Weights of a small model that answers yes/no questions on an image's attributes.
Model: 17.6M parameters, 64-pixel images, encoder norm layernorm, encoder activation swiglu, encoder layers 8, encoder width 384, fusion encoder width 128, fusion encoder layers 6, fusion encoder activation squared_relu.
Data: trained on telescope images of galaxies (Galaxy Zoo DECaLS), 88335 training examples, 10.0 epochs.
Rows from block 3 of the image encoder of a small model that answers yes/no questions on an image's attributes, named by matrix and row number. Rows with one number belong to one neuron. Each number is 500 + 50 x the weight over its row's rms, rounded and kept within 0 to 999. All counts start at 0. Numbers have three digits each. After the name is the row's rms in percent of the matrix's.
After each neuron's rows are labels from the 100 images, of 14976, where the neuron reaches its largest size: "strongest on" is what is common among them. Only what is clearly more common there than usual is listed. The data: telescope images of galaxies (Galaxy Zoo DECaLS). In brackets: how many of the 100, against the usual share in percent.
# gate: MLP gate (encoder.blocks.3.mlp.gate.weight, 1024x384), inputs 308-383
# fc1: MLP up (encoder.blocks.3.mlp.fc1.weight, 1024x384), inputs 308-383
# fc2: MLP down (encoder.blocks.3.mlp.fc2.weight, 384x1024, transposed), outputs 308-383

gate.614 098:427493502486520543468501622575503507528421469489496490465468513480581585541505560527449541425546519590516523540563517471425383475487536530524450568481553519466540447662536496504612605571504465567468513498444542397483572519467569
fc1.614 096:491439499492470461449555535447441452551473541480506479518471464409507518458445506488456481511496559550489472528495545440526460528491480441419434456542458509526522578483427524476509508575486496487493453566518521511517426586536395
fc2.614 101:452552522447427516506513454473541479408531481536478454535458469463487647533484524458587474517488506533525448468550597505459499477545496395445461508473458509511562515537571559520470478534509488497618402507558554401488490469456479
strongest on: edge-on disk: yes (31 vs 5.2)

gate.430 101:522531522580544490521601498472453459541591526560483548449453538443554538552531494516495483476437507507479478497501532442523571516570593533649454488456499480454464540502512488629484481445407519564574516534535473520467444574472403
fc1.430 102:494447465550463473534529525457450600519518507558504527572533441491447506459519485453546501546594506505523471486540375500431517473463472538477451476511458527524509453511589549379463553510585433507473507486552466447512573457506599
fc2.430 100:462543455450468594514427603465398478524541460499547567438560518523487555475430518470580500519506490522507499506420531471534441450466618440569545539486470575503469562617443585477483461509513501468604590536495502521445483464513559
strongest on: spiral arms: yes (43 vs 18.8)

gate.290 098:574420450496451544514496533527503429446484455490536489499379435498415498434423654488563512442559510560568541478545493509463505540614520585497568524400474498480546497453459492424500541518470473475497533452587558552501515550429448
fc1.290 102:465568524560508481564462408499476522604473545478492499437479468486486516493464467551464506502532528604459613489520511420556442484476440397474429427512514424481524449514478514493521443529634474531512497470479475463462612533510519
fc2.290 099:556555518487419494479542599397463569501519543486576440485538542423475472534509505467575596603491464465540547455567485412550490498508514518496464535401533524482509535485511501556565493508473459550521484518385512454549504437566570
strongest on: edge-on disk: no (61 vs 24.7); spiral arms: yes (57 vs 18.8); bulge size: small (36 vs 7.2)

gate.215 099:385457600475518546558502493445475530438480473423486501497574508398670518555449507614491526550466462482518511494484528416534496590521502518422487460576449452557481495473492586565552484523404493520515604457478487510489442433437437
fc1.215 096:519507521520403501500535424483444675583514483536491414499477509596464518474528522483441530443528544492666473574430544533567483489534545434534508506511530545516411501455578497526463511588487476560549523510443419598457465442545523
fc2.215 099:393508509451508568525558493474441471429565451505496439483565487490524527456494458384529565524504563500513559477560489615450496523538414468409441419478508396538480539548443501498506604404474465520510593501569434438470555507445434
strongest on: shape: star or artifact (44 vs 1.3)

gate.663 100:555510498363536528478530530518493511513501483449494430581464476586380551456465460524587453531564452468544429573524461538526496567478541570448499552465490432447463458513449448458512450462461486528631594443479509423502446498403555
fc1.663 098:522514542510524539575458500544461515461523566517567470506538487397485442557462501440548600462543519518419536389515423564500631455579467378435522480491615412446519446491437494534566532456437618592462435451481522483476441373517588
fc2.663 097:516561518483461478509569486505500499524485544516524469436364490422489481451514420458491591523510513472459453448517583489530551583556431573537528471548507357521599508552559650443525465506517446567509472493435489439475476548370485
strongest on: shape: star or artifact (26 vs 1.3)

gate.712 095:504461377435464464502673444395441481496539447469512510534545587492546458575427594519410404529496541497509435517559439447483472474489522473543492482470484415559570547484567522397408463533450542519492545480463503445535505580447584
fc1.712 099:576503381449570539470598487427523398493483504377500455525532474521487513510502577594435496572542455499450562476537507537472581464527507578568529438534518497524549450520518487484582605493544435405476465519436454354525665494456526
fc2.712 097:528501523452490427532597535543611589553516513500525495448433563414535543575500530582419535488522486419515475550436558517507512472437580538473613498620531500435513462505476531498520457543429475527421507425484522453552489451496522
strongest on: edge-on disk: yes (30 vs 5.2); roundness: cigar-shaped (27 vs 8.1)

gate.234 101:506481482499561551512516455599581424549520430414520471450504388487553500456572506473573504573561447501490489519474439518486477511491467522506553548447582541515507463527392387485500478529457450406535431564502497493504545590509406
fc1.234 097:459449446542447385500506479524471495500472469368499466555494410511583526531416501501533395501443470511426441536458479492430454483556502532488483476546470512541498519564512427523454472574483544437539533435532454469503511540512431
fc2.234 097:498559498536404439609510511520549477473471533520484410502404459406587546493524458515487476582512465605489482466403529470423426512489451411509530567440498549459520564481485393461392398523492376544515489465569512529515340502447478
strongest on: roundness: round (53 vs 20.3)

gate.637 092:466513594495480491471483558466486461542455467527424520521477364530591520441553512512416499532512498337522464444538615455510504466461539445529500597492554469564519519512420469525495486521588477442538369508480472544562446523539486
fc1.637 101:580362418435554558578523469393566399486617597583525527419501454515390497541474568506451557556485430481524555507546412564482474577417527538517557406491461528500465542441480562490536496451460538491518606447515578425511533551433536
fc2.637 098:489474426437463527499467500474473494556534528347455418460526520558494573547523483524482526562452423489559502519571440497581582544486435473436502469441441530507499569597518433372462435406505468497480495468458471540554532408527465
strongest on: edge-on disk: no (99 vs 24.7); spiral arms: yes (93 vs 18.8); spiral winding: tight (60 vs 6.8)

gate.603 091:511472487495331398532450444515504533481445422387457571526590403577522542520469459474453593511516449417429482486427502448452480556566480396485550470505469517523525424537492529464426379583506469480541458521563520429468522445379481
fc1.603 093:455489486512446550525469526509470605524552447485474450463453523557488563554521438478386524575510484423517472579549441452391434577567572444525461477433490479590447445514457522480477440523512463534557501468481452509548423409476487
fc2.603 096:461459495618580437400432466519483502378508481501465485486532458531537446428517460621475493528515521529530482425549487457466482546448466571555541429447555533524509601451551489530512492579531469572486480530623515443472518551510540
strongest on: spiral arms: yes (48 vs 18.8); bar: no (41 vs 12.9); bulge size: small (34 vs 7.2)

gate.298 092:466498564531504535554536501464536453611525602568520488433578574525503450509458532478482418567479593515552551494550531485445549504551468502537495618467489525410511585561525528450471470529504577431438555532473509569503513549529483
fc1.298 095:499439528510542479543465500487547540510516505562529535498478584451592599550524567492492486412460491468449567513647455455544504551437517482535487523481487527436532416538456478416420470531510450441476499590506446601484531541506523
fc2.298 102:587470444483500509543503578500516511509493514474435570500435640466462457528529512458513484538499461454500573433567549496503437469423444497501474529544497577541561528451550489467501570532522529536452414546575503508613479620498451
strongest on: spiral arms: yes (41 vs 18.8)

gate.279 088:465516510454491495516541529414522387555497496531433526570517426457441506534490573555468437479462534422551511457536436545492525560612441470533424552514454454537573522567458538625561553387482447549565492556516477540527575541510561
fc1.279 098:615487455497463461604510510471509542448554525508452510506482467476337436504519494466483415403508505536515461379548515519491499509546556503548537491495428587496501485444440531458517519521414500495542498481538477419518492490384512
fc2.279 096:541433503458491508432568473455515512449447506530469528452524495553556460525485556499557435400509508557391425517563375485511545483505497487557471518540428491540592528499516483432514477458452499563493553392421516498527522496519423
strongest on: edge-on disk: no (54 vs 24.7); spiral arms: yes (47 vs 18.8)

gate.275 091:547555513504443533476518510681493590523477431436564510524488421516480532413575489517534494443570468496406460519566557572563567499409461513513503509466423503491383503521514508451463567459525525514400480507492456567518540529540487
fc1.275 097:496516444456565540501438541469535492437456465432473524419462461474590519448522441490460581469490496378433590491469412414432435492596481452532559489475545534571644501441499541509549528463576522533384483476496563519461451532527499
fc2.275 093:456574520532555492561515490475501446549615564569466539592659490509392503499539481441445465560593533544538501498502604508538450389467591580484470484512560504429402579501426484475477403507571467519525476487517448579434596501510556
strongest on: shape: featured or disk (65 vs 30.4)

gate.207 100:420638509598484414522534487480454507478442549510500520491479494457485419476494462542523550481445498466435504489432474483497476484499434560470571552492522435411479590483590464493477530454521471461432478405536549461470551437531485
fc1.207 104:522434575575447551519511529506485536469485451553448437548514497491448452467512529531488506544508446574549483458437552546571498535473591428481487440452639446507544495433500516466530570482535419477530464525455542521543618535536529
fc2.207 105:479482529461527506538526519406481517627629505460479506429560419508468550475422574536478597466479489493481584518458501448473478425537465466380481597568567579489510461519467494450493483440506515563461445476501500578432434505492523
strongest on: roundness: round (43 vs 20.3)

gate.351 095:563512514546422514479463531491400442532494514540459585431527478563586477434557457522556456450506471431503538510545487539589482504513459507554521505426471460552524494424519514537446568503480557533564503457552495480510332546506546
fc1.351 095:575545476521459423489469465484357562410426470468481541458468460467529522576482471394569489479417524400524457509515446496589411464454519551519508524462547489505512521556514441464387453557502530489487476437425491529483502543521537
fc2.351 100:489550513416545504454583530586551485474472406516526526551489529463621310527501551524517499444538558535532532507543478545469374418464468498430508455451526451566576437526579396549516540539481468528492535497489470514502511519493494
strongest on: edge-on disk: no (89 vs 24.7); spiral arms: yes (79 vs 18.8); spiral winding: tight (53 vs 6.8)

gate.392 095:467453437469422485484523599474548559495397464462465487447459460490508506531480545552550536543527472485478506565489518490543399472508456535451470390537563520511548447569487499467528489481532367527584483452474470490434484485412453
fc1.392 096:554461466593592455474460468475578446472544505491537458445471593569557586518520447477433535425471523503452513438498560519481609498387496555472518491502547450529521445529505613481486483509547498471482514514468569558451494561426427
fc2.392 092:499599503593443415471581446422493510470484435503415452522534428478504571593462508469471501456443521476429518490444517451510545453471533462495543545392596607442530575562446487517487440530563498510633509520469591533443441486558447
strongest on: shape: featured or disk (80 vs 30.4); edge-on disk: no (78 vs 24.7); bar: no (49 vs 12.9)

gate.156 094:452411525507388467433438551581540481476495537549503484453475474425455489577428535486521518472491559581472431484518540547487455517511435557456573546534548476570500467550558476348547534502431414547582481478498444461511546539515558
fc1.156 096:520528600548425524466469470527447526571438580452531477487442622504490464542479405531486578407460508458524509544485456506674506446424545538469535532482469514548459510480486486431528520559498571518468559513509561480566562490521466
fc2.156 107:502493512557531424599518483552466511585487573483582482489469484563483491492458498543499482511456505460468509576480590547551475453535462633419625598509534581468483463563434585509424513463480492510586507524539528482525565547517521
strongest on: shape: featured or disk (65 vs 30.4); edge-on disk: no (61 vs 24.7); spiral arms: yes (47 vs 18.8)

gate.759 100:454505506453554517561571508472491489540495477504464504519445490466510502471393543422547489502552484501394456541524500555503470464511508510547505465439467511502496546505526498468575524478387484504417506561578538435474530526484543
fc1.759 104:517492479546512450496444488524503508602510419450478506485475450597497409433421549378580437465484523506530516502520594461442570480392485450442506492437493449464428511566417519436499506482461554475499577477384464522548555522480593
fc2.759 097:577533446478385502528447568566554492520545506506416527434487439496448498558577441545570530496468543527505508492571529456402435454500454481485466554466472468578574492464529461580398461470518550491568451490545424453523535492553587
strongest on: shape: star or artifact (26 vs 1.3)

gate.497 105:513484500442504521457414511492508547521464490492548491543455442484540495575414545490430472506499542598547444454536473485468480476480403482424489436527556530477507491568523529469568427476421516551599597443484518466624415536548443
fc1.497 101:441503503398550520473510527461508523470552509564523475515558497522566567485521569462475550432540446572585474538503568514497446380486488442571579412505499547582442481479469497587555496424480460524524549498504583575592424540497522
fc2.497 102:444528567541534513468400447504422561453476473551517458502621505603456587527548560478490576579465571588576484502498464557466522540538441463510478461499459514550475507557484431484487489473530486540549501577515564550532486488503484
strongest on: shape: star or artifact (25 vs 1.3)

gate.459 097:510541547591493543396557395542492468491409457519563541507455583502489395545549480560545533426476488461560538503424569593489475468474541422553486505497387486486486533462418463494527487425481434533471502573486540398427501533398440
fc1.459 096:519532554456507530509490448428502490496545505523484450528403532507613492537466493535536548463415416449507556517540476479518519484534497496562553509556507509498450512429366509604500467520577473616489432539425479478542556540534466
fc2.459 099:511538374486575474454501476580518530468492473514476463463473510557435549534597537459508515479526559479375601545587487568469468467449441515532516487465539475336450453490576406581455582533506444560406458438521463493474473473444479
strongest on: edge-on disk: no (50 vs 24.7)

gate.528 095:522514568428540555466543555553503562526474589482514492537545522461540431574526468528500520489589521457436393486472500440546500593469571438670461470391555495439503433580571466465551495537575468435554450469447480382487536488471494
fc1.528 104:455500431404557582492486530546503523508588528521507540499522494435433433565489512541493591502525504413484509533538494517508429474524478486561455485440449645408513474620572444497497491515539445504503498468450530474493555485529478
fc2.528 103:522529528441486474565418539520501497544609531514593516460445474478488496545605509523541627497397535524534484488504480437506503619411483477568478438516470423559529463536507521543452406472530430412503457531502519421576397470459489
strongest on: edge-on disk: no (53 vs 24.7); spiral winding: tight (26 vs 6.8)

gate.469 107:521486491533488466465393518475489526438509508497480493490442512375502494545458544498403469504509519504528469548504482564556555462395495396474627568546523396469407523540574449460436399520508556500484524423419456538463467515511626
fc1.469 108:484414539526547582458452555461461493505578443596513470509528488479440487472527481425459514532481614483379398543485423470549586464419475480429530500586493465461532572514479368531549650492514512555461545541581442535516454550518521
fc2.469 103:482586474604510469549536451528552522518522530454428515508519555383545553495430539482470552499515482415438478542479415476477491533435516565535450526519565513469451430558588476546488497501538512542561482471584399468511566393505455
strongest on: roundness: cigar-shaped (29 vs 8.1)

gate.550 105:502512508636598543447473419474465478494443555445570408489542673497502534579490533514442398516437502398508573444519593414517502497493454489392549453507534549475440418454483508553512499472509515532541592487529516501481499550532476
fc1.550 103:486502479526418485474474373529510451639431493501597577425483585485482482555463504456507529452516525457500633501493531391523482498510614484454484496439503565590495565515546510537507428493483516588473595532508488518504508469530533
fc2.550 107:597481411465489483452505525565512504453575447639531437539362468453464517533489506534441492591500534493474449435504503487440646495465529409445517460433489487477525514503651455500487554502506449459484524437500492451521446482459540
strongest on: shape: star or artifact (39 vs 1.3)

gate.330 097:516458541523415471387519454457596455510504513467527515381470558478452454586473546462471498485539530490488440437505481507483415523452545503445462437477499550590505492496493485566553496444533572572534549425479556472451405486440527
fc1.330 096:544440442533538517533519567530578422538436484529510488526479425528456394440536427498521591503514378512543481528494473458486470525482670481442490507479507488490393445541432451500486542467572471519557520460481438493408494548559421
fc2.330 095:521458462591424538509522510475472505405549439496531583504539494450522490486496463564515593609511467500549580523532435566522501475488543474498535478524509493456469512540516516376523560456579457518540457462451540526448473582470536
strongest on: shape: featured or disk (65 vs 30.4); edge-on disk: no (55 vs 24.7); spiral arms: yes (44 vs 18.8)

gate.94 103:499473459444426470533536523486562479635558452440456484578469508545602599521524412537531454526442511465419478409562511431618432459497438464434514536519477448525498544503465489491471528453426526518410537507539397458487433465526536
fc1.94 095:479522440437487449535511525490525442523535529489526514491505524409487517539521529495507449480507546496533480498451424555534577511531484542412492482515465481589528455490503528556557494505422492454441551503515438571504507498503485
fc2.94 097:497501550444513479553434650396412448516511463430514598548481477492557519459534441501409440492506530500480444441453539568460563507515559466500586602556499515513512416432562562496488562482494490435450471507520395553436547521479426
strongest on: edge-on disk: no (52 vs 24.7); bar: no (30 vs 12.9)

gate.575 100:502442430519578547458462425515549546525504466540503454403465447491462543502544471527474476453436547369475504551571500456586508588451550461528446613526485448528460422448541623478523524482462428491572504573519452490438498512500484
fc1.575 102:507446432521517524437539492545478507593488424517450523470507498480479615516585492481529538507546542502500506522502559536511496551453569580472482505493514433521448532434384556538541498422596474410555500467533408465430527472497509
fc2.575 095:402552564481501465534524502522389602499510507438588537524446499445436558324624482434468459574500490550472617554476507561552490491484528550443521421614438486544578542555521544478491497575527509555431516476493578543512558552542508
strongest on: roundness: cigar-shaped (43 vs 8.1); edge-on disk: yes (25 vs 5.2)

gate.70 105:487533492547509522421486505408525434526439535540528439537511577400417531547402466547464455515533500415482394468441502544566475518555516452528556475376530482475536464407600510506529490486526511519502505523458473518498535507486480
fc1.70 094:512445447503430545558566549493581412559478581427453550498348529585496488602484546450473532427495483410518458518477533543498511515488503591483517391468531507550548478469511479502508549396491472462521451461407466454533558493522527
fc2.70 100:482545459461477546519585516452497485449490531477549489565446509521492450469549429551494529530563440503479456432405521470488493556472504453550561434478541528469468466540469489496520510595536502645465529497519506420508447569508581
strongest on: spiral arms: yes (39 vs 18.8)

gate.630 098:466520424434499472504460510451549465470452535536473527496558469474439447483499564496512463507553569616490538475540515445494482433585533526485398491528592566355535535581506538513482460415531591491455518521479461461497433551538560
fc1.630 094:542511557593502530513465567391426460572527552460475572529432582476508469593528472531515490573531490554519492563467522580504485552540520566535531481449423425453553540567528501427420472504517457540521557442514396559516446497521488
fc2.630 100:491504513450492432555540596393425572393499425505574400517559532466570529403520525442494492555497453526469525498405554489480484559576502489517437443488555453550607505480542562480476535436452531450471552568541535542482525464506493
strongest on: roundness: cigar-shaped (31 vs 8.1)

gate.490 100:512475505443551513522475490527416470619452523524566507485556411412545527508524386534426543530420592510468599438558541498426547576536530487497531451481516435446550489501530531589482586548498524586538488518509463500492514572483518
fc1.490 104:446587611456450607514508504436490533485478492467482511514464469462551532472554412500451528430553559502563493467485425490488496567583497414561534362528460546509490470478402575525532437478446454507570434577410588437481434537583496
fc2.490 105:535565577562427528467522480574478592563440467475512525497534496539597452475495490445494514593445545519356563424450542478478448471578520526386464446487496505549578504595468491526458458470562571406571490529412572494532468569589545
strongest on: spiral arms: yes (41 vs 18.8)

gate.539 095:584508532503576444462546522438456492492509450520434479514563531575526487495468617455455507492586462526433592482510522623565575493443500494498476395527547460375488495553446527459395545520471537471429452513498432459546495541548361
fc1.539 105:513535427497554562508499514479505490512483475452433512483511595469485440606429527522445517488565466473402466584494484547474508440574470478494490447507498540480544521544466583490465531460447573540497465421487533411636391500422527
fc2.539 101:509468533500529441544554562465467497469523531456518490578542583500505515497496469530540494478505422523593542485558463539529436518570393476491560414506524539518479555487471479522471447457490541542544440525508584520545484483600529
strongest on: edge-on disk: no (72 vs 24.7); spiral arms: yes (65 vs 18.8); spiral winding: tight (39 vs 6.8)

gate.705 109:580515454374420489538567566591463505447443487497488494428443523447496515572560491483476528494483432584547487499563535506466495479473504464558494473509606510546458509545648612465477539487439460544470488524494576582451562579489580
fc1.705 103:494447460511553441487525471413475514447393430430426521560540523448496413521488426463523562546462596443470504537549516424534470507393529489511541458609470479543522477467569499535412556482458487568485436600475534452453529467519521
fc2.705 106:461416480493562514489512442482487474552498466585480485435515558537505532528490530485424468530381456493541584408527485498445529523438576535627479536466484501477530525560525605415516466551452468492602546461489493522557471533430435
strongest on: spiral arms: yes (43 vs 18.8); bulge size: small (27 vs 7.2)

gate.274 100:556547511477500513533566582503517625537488534470529552520523404529478534575465521561457493412517522572554518569543439550479511531577515503533492538537497481486496506469504469439442477492463491503471476581571546483518514552468466
fc1.274 096:449526522487512531485596468566511492528507537555615376493557572573499526515398514530443500614534520501548537451487546431507431486449503380440507523480477552525510475451556474485509432437492532404537524531554497567550532459448463
fc2.274 101:555462472541512484562489522490596498492521574340542520459547554577454552507401550467518538475483507506450551475475451519606535464379491454521517617548518478380557445571464455460559577510492409508501512494622486478480576542544501
strongest on: edge-on disk: no (50 vs 24.7)

gate.632 104:520525518539375529517471591479544468464499457523596518484500499495486485518510505517438489546536484433466481589485424509447515497475571543452533412572506437588597484521488617479549515491411551598609482514403536485486622397502501
fc1.632 109:550533416459491442472439501440540504509542487452476515483458481535500501407531474472477528466565530525518489485485544521620446408498509496549580578533573490494441529534575617555488480541501496542498511498507486512581469501421602
fc2.632 106:458504420463428599477568522478476543476543588487596505560511514564502467449426504436530480488536538526533523459472530671471401500511417443551586490555513535567450463491484478492508443461532518491559481485574513507554461517457511
strongest on: shape: star or artifact (29 vs 1.3)

gate.53 097:495462516514440484480476521586451599619529531517560488431517565564467512558501535525475499347513508535645417477491521523619474532582578528497558574415500465542617549486457472464551430498528513516522547417562565505483494448631312
fc1.53 098:476565524490477447501539510466438467481600540510475532540569557446515445493461496602501402508536530405421488456514538508511558415388504574534487456553533476554408498513564552569536513508422554464497448619469599409615533486457540
fc2.53 100:539614447559569487553471509497484559533554447498537512450519403467491565473470579504551483557558596539517487428512544566426484465469529501561526489516553549515490532515469488520465498449470569533492500579516507463524601518516494
strongest on: shape: featured or disk (77 vs 30.4); edge-on disk: no (76 vs 24.7); spiral arms: yes (57 vs 18.8)

gate.57 102:423545481431555435454489564581552461475498365422435535455508457465444451537534528498568572464425466452351512537556418498449482494538495446524508466471566551563560495435517524493500567422436421502484503511465475445445477534526510
fc1.57 097:496415450407508492496492439476517517491562488418551525407568530378502537501463495500531512509488621476494462422363496563601503467505541461571481404496427497565463509428539591518555511479539462521534502415491449417492533555507494
fc2.57 096:478537516464474541517457510532504578504347481538516423548495535487485634459516553417554478501517507452453494384436527471465470524551515473437488455457544483500516454389509501558529466516507551470438458503663509511518463596442532
strongest on: roundness: cigar-shaped (25 vs 8.1)

gate.201 104:528464550517518408491484598540415459566501599480499515510436469468496549551372469517527499557412429490455578481518447528561600465458515560447592595511511464535551548485522467507431491539497459475539573536546450423451508526466439
fc1.201 104:566477506484485467422469453464495439405580416504549483448490467555421469485592511471520505431533508481577532504520578572440506569496550398527467469519577486527428468555478478505507484459388525564551472479476584541488452502455447
fc2.201 106:445482536378454571492497596524497509433465380507433502508578539558472481549633550547524539464501533481577506506430533507531521492483493489454469447539507568531511523604463493512502519503461562426474456464460542530473510585531523
strongest on: spiral arms: yes (39 vs 18.8)

gate.270 088:530566497509610411515574496510529381499462486538485437484410519499497323570531524526530517562552458440480521489483488514534578501521416603492548495447467462543469490522491521486501543487563517548401480506499457368329525498504450
fc1.270 093:507480520528560449535584468505605399506498479536505445476442506479555371500546537554508481586563512465469625515508497523549621506504509605490520476409514478506436517497445571548500605467545534526396467534489414477370563492525438
fc2.270 083:382568468527486542575468524529560542455569415541524446581509475514523511500568527468448485586536561523544518508513454540487498581573482488459534424382510488525488548441538478568529421597450534541464469441488518426509451507516558
strongest on: roundness: round (49 vs 20.3)

gate.282 104:469533430445521541430533513517573580464407487455521482472485564474544436523609541523551585511414502523498367522466395515421420476511522474601458532480544434515493558531566462495486572540516442525581466536481407507517485469606447
fc1.282 109:416545558503480529494469402547435465516652500391535478503528517488507500561480566522541487509475480560483470463534523482532441539492476614638561434461513507563531501514475552517479505437537558532527555494470566515469548434521575
fc2.282 106:574480498506453417474547464482527409531478522451485498451507517506408352510556588525506514442528576501491514529573456528486410435476508518544513533549572489594444422539399559498437598418554512489468426480468538550450601498600487
strongest on: shape: featured or disk (62 vs 30.4)

gate.546 097:529569534474509553604462525490510516474502549454563392566485468563508534490606535528441611499514477478409506550560423513533421460444471469548549447528498445512510471461473568520551538418502435526554394429503430487582434564514575
fc1.546 101:475443485470515496570440454460519484543515464534461583465492519484430370459475401500496488500497554441518487467523531533536550534521480530507512565545520418524505397404492513426542500514454569484527559635536487543527556527495502
fc2.546 100:547476537537550459461440435461491500489450519501513495520533600601412540541514507480482421507462510412445496443434470499443459510577527424528518408486539513475530361520454568478537538473523543474500572560477583474491530473478502
strongest on: edge-on disk: no (52 vs 24.7); bulge size: moderate (25 vs 6.6)

gate.145 098:484515505466470455608540529447502507467509501504494539606481538526486478481534512532427418500556462486513464558508630547568517426517530499513542521539470448481507458449480412390473594492456509518530503484467431461622619555458434
fc1.145 094:455475518594514428482467473455378550449512414580377534439505501448370425503476500491499525459434414543512419469517478463517467424469529408503510557445537404444472521532559565583480497469543467547495491452571434537467436441477510
fc2.145 104:541420490395512535458574433535354504512447554550508605484566386506499419497546567467535512514492539488404537509517489419511603526470556435505505506518504483500560543584524554573533485482547401452452522545439463476471596459532477
strongest on: shape: featured or disk (61 vs 30.4); edge-on disk: no (51 vs 24.7)

gate.638 096:508587606581466479509433452558494585577559553497570575432571453478456493525562508544510499447481538474512464525437546567570553576592494528534532448505479359566408467520478455531440503484508350511571602457471562524519480478486459
fc1.638 104:446516451496538535488542573507453495457591467499554438492448458489498433507511475448543607479447462338461502419555427568605475466513507538439486517503538409483402555482459480518484430519501458512548601450515446517623451575395426
fc2.638 094:621470502514432445469531470459528501464464376475477444491496505486458392498535449569603515540469510478548562471473560453481563530552517444512445397546547534559550489569514528484503503500483473447451518505516552462522472471506447
strongest on: shape: star or artifact (27 vs 1.3)

gate.714 090:549502419496500501496503484508543475442385556584512530469497562492515469442487543593510448586524530550498547497511465417417502549524436565521481471491437506443548525457539496459505440526422474515547514582439520465528472535464562
fc1.714 091:466494539544503421509527399514447621440485463460499493513442483547536421505457580501455424438497512531538465490530472521536427575434487474429404571528555466512491578517436568549435470458592490637434488572403544534466401475536502
fc2.714 098:515511538508452524491482454488547468582534583427505471576556459447464427506487532435509543595537563535543530501580507499500521536466457455481567543583474485512521524581503364482474487476530522399564517466551486519512606495433435
strongest on: shape: featured or disk (83 vs 30.4); edge-on disk: no (64 vs 24.7); spiral arms: yes (55 vs 18.8)

gate.522 099:547452562465424476548467531469430433606502322552406615527410465501563460509474480459553414437468449480490503501591428411444414434530485465440461510491554438459493377553472519572542456493426428469485495596529514506430545506429489
fc1.522 100:533420544442441604501447523437571564486517522500445586552466471506541520468515509545473443502489445526487481573505479423431489446512536473559509387501497424533508482581513491479540475524496502483378534506569489500563510544498536
fc2.522 093:495436467514481531448477509473479624549461489515494504493420462558457471539517435503448571434529485485519516524511489534419516448441523461406496473488571541456522464511468468515555457516545436571505542414488425495438414429563475
strongest on: roundness: cigar-shaped (49 vs 8.1)

gate.263 106:625551580550499523526571520596509436484477560482493439485456459419572527516500488507546560425517475517552472505568459513379587462516481520499494548511467588523429525502553474523608516559521642452411475510558557527503492516432487
fc1.263 103:464541535463518472486476449510406588512513499468472522589552559524474481527442595529507519509504486408445455486460476425452458507416421399523505470440600545527511467493512518490503454452469425545543550505444510467479431560511551
fc2.263 105:477476534489438521499474467360465484525428492400583490515549557488511459530468535687438598468555483566516523467462489498405504606534428534546447630655500490535515430503470519508558502488527499444554515452529503493432469600485557
strongest on: roundness: round (46 vs 20.3)

gate.717 103:518499550472510577566537483514502390562352517424568514567411494440442461457523560493532525550478565388472411464469472426512552540569503549402519561484456607421522392426566528617434569527454489472461535437601504445484458465569538
fc1.717 098:521496486538639502504519565499523537396632481453439485485512545440489480622444478443563502401487485586403499433502504512520560455420525481540425482526520504545502517639471538462583437507562392488487418522445458533421541551443545
fc2.717 105:588552485525429518552475482404486510504599524472466403504471553387578454460546504531501503536550477478458572540566521445548492525579437427460542583547519534569478439596502542449621543498485497526496466544486437498524454553514487
strongest on: roundness: round (45 vs 20.3)

gate.177 100:464497504437542471509544594548544495579554455510451520485515496533476454455456455541579504579483469533499403467548416525544458522489504440506472509492539524402439530454452500588413494522501502466429520561463462424616513487524488
fc1.177 099:554541543520567533423502371462457429396555538504511523521597580520536505506548511487645554491500451552452431558474514422654497458481512565509534521448544487489520500452574472499428528495544458561522466496519472570389562549547531
fc2.177 105:414521531523490568504510464489560481564501548481518500519495519501469503366430461517628548547426520479445389594467520563506480445467501560582482522594527528523500546547459519498528433498531475394495392584510490518549567534464510
strongest on: roundness: cigar-shaped (28 vs 8.1)

gate.649 108:426506535477505453575559409521543465488501516522497535457446455532578549510498461553446486520521543402501479554435511429503543492475428600449517406522455436451466465450494507496380478536508493462476539511458453439455438404455494
fc1.649 106:571517479544490469471488550515479445482461541488509440498429435448529487506432511541489423513537460550491412574549486458504550520474547482422524527400424559440389434405490446520374524553496474537498497521505406512541485452408473
fc2.649 112:518578526527482541519472536529455537490474477386399475472495571474560496534490508389541447524513519501608459555531465568483613536455580556495521423446411492400503497435542534533427514512478525428454530390510460511547494483315463
strongest on: roundness: round (41 vs 20.3)

gate.732 103:565542517487402514500575498451476429550496419491497563482521433484478460497530557516462478487519517495414468483431514497595581641605460499494507527485458458513443528431458498482515553496471576473524480612502430557482538489527525
fc1.732 098:515516514453588486410563544595448461532555392481488433462486483490608521617441502514432573498502503473551500543567578547545558509470491547469538616471502506509453515470495500491570469488556535483367470601567467509452576468517454
fc2.732 095:424567436531585519490507467642533529503461512550484473480456469406456523550555549414608548510516589506585561488617519480513515490455409395461489498420519453387483480517422454600536471552526467571410492496526506459491468574439522
strongest on: roundness: round (41 vs 20.3)

gate.29 099:468525438474505457544524403472501510439491472565419567611533492468532491453366535428507475549499492414507486447537465482532486487500521531465440457590520500436557456510478486465571377468497565483494454517560453390479553462475455
fc1.29 104:576552470462557505583583565521556429522455601500496630533554575576594503510484512425455490554383448542497504512480511498550605449462558435412394457398455440503472563483506514381455521465500595482491455454498475531430535529535519
fc2.29 099:564485485484548506529545448548547548508566571458521469454520474448528562525462510436476459545525481495526467509495457505423472459424550537426507571479581488449522519517470462508492434510471473482506491503468564479541455490537453
strongest on: shape: star or artifact (25 vs 1.3)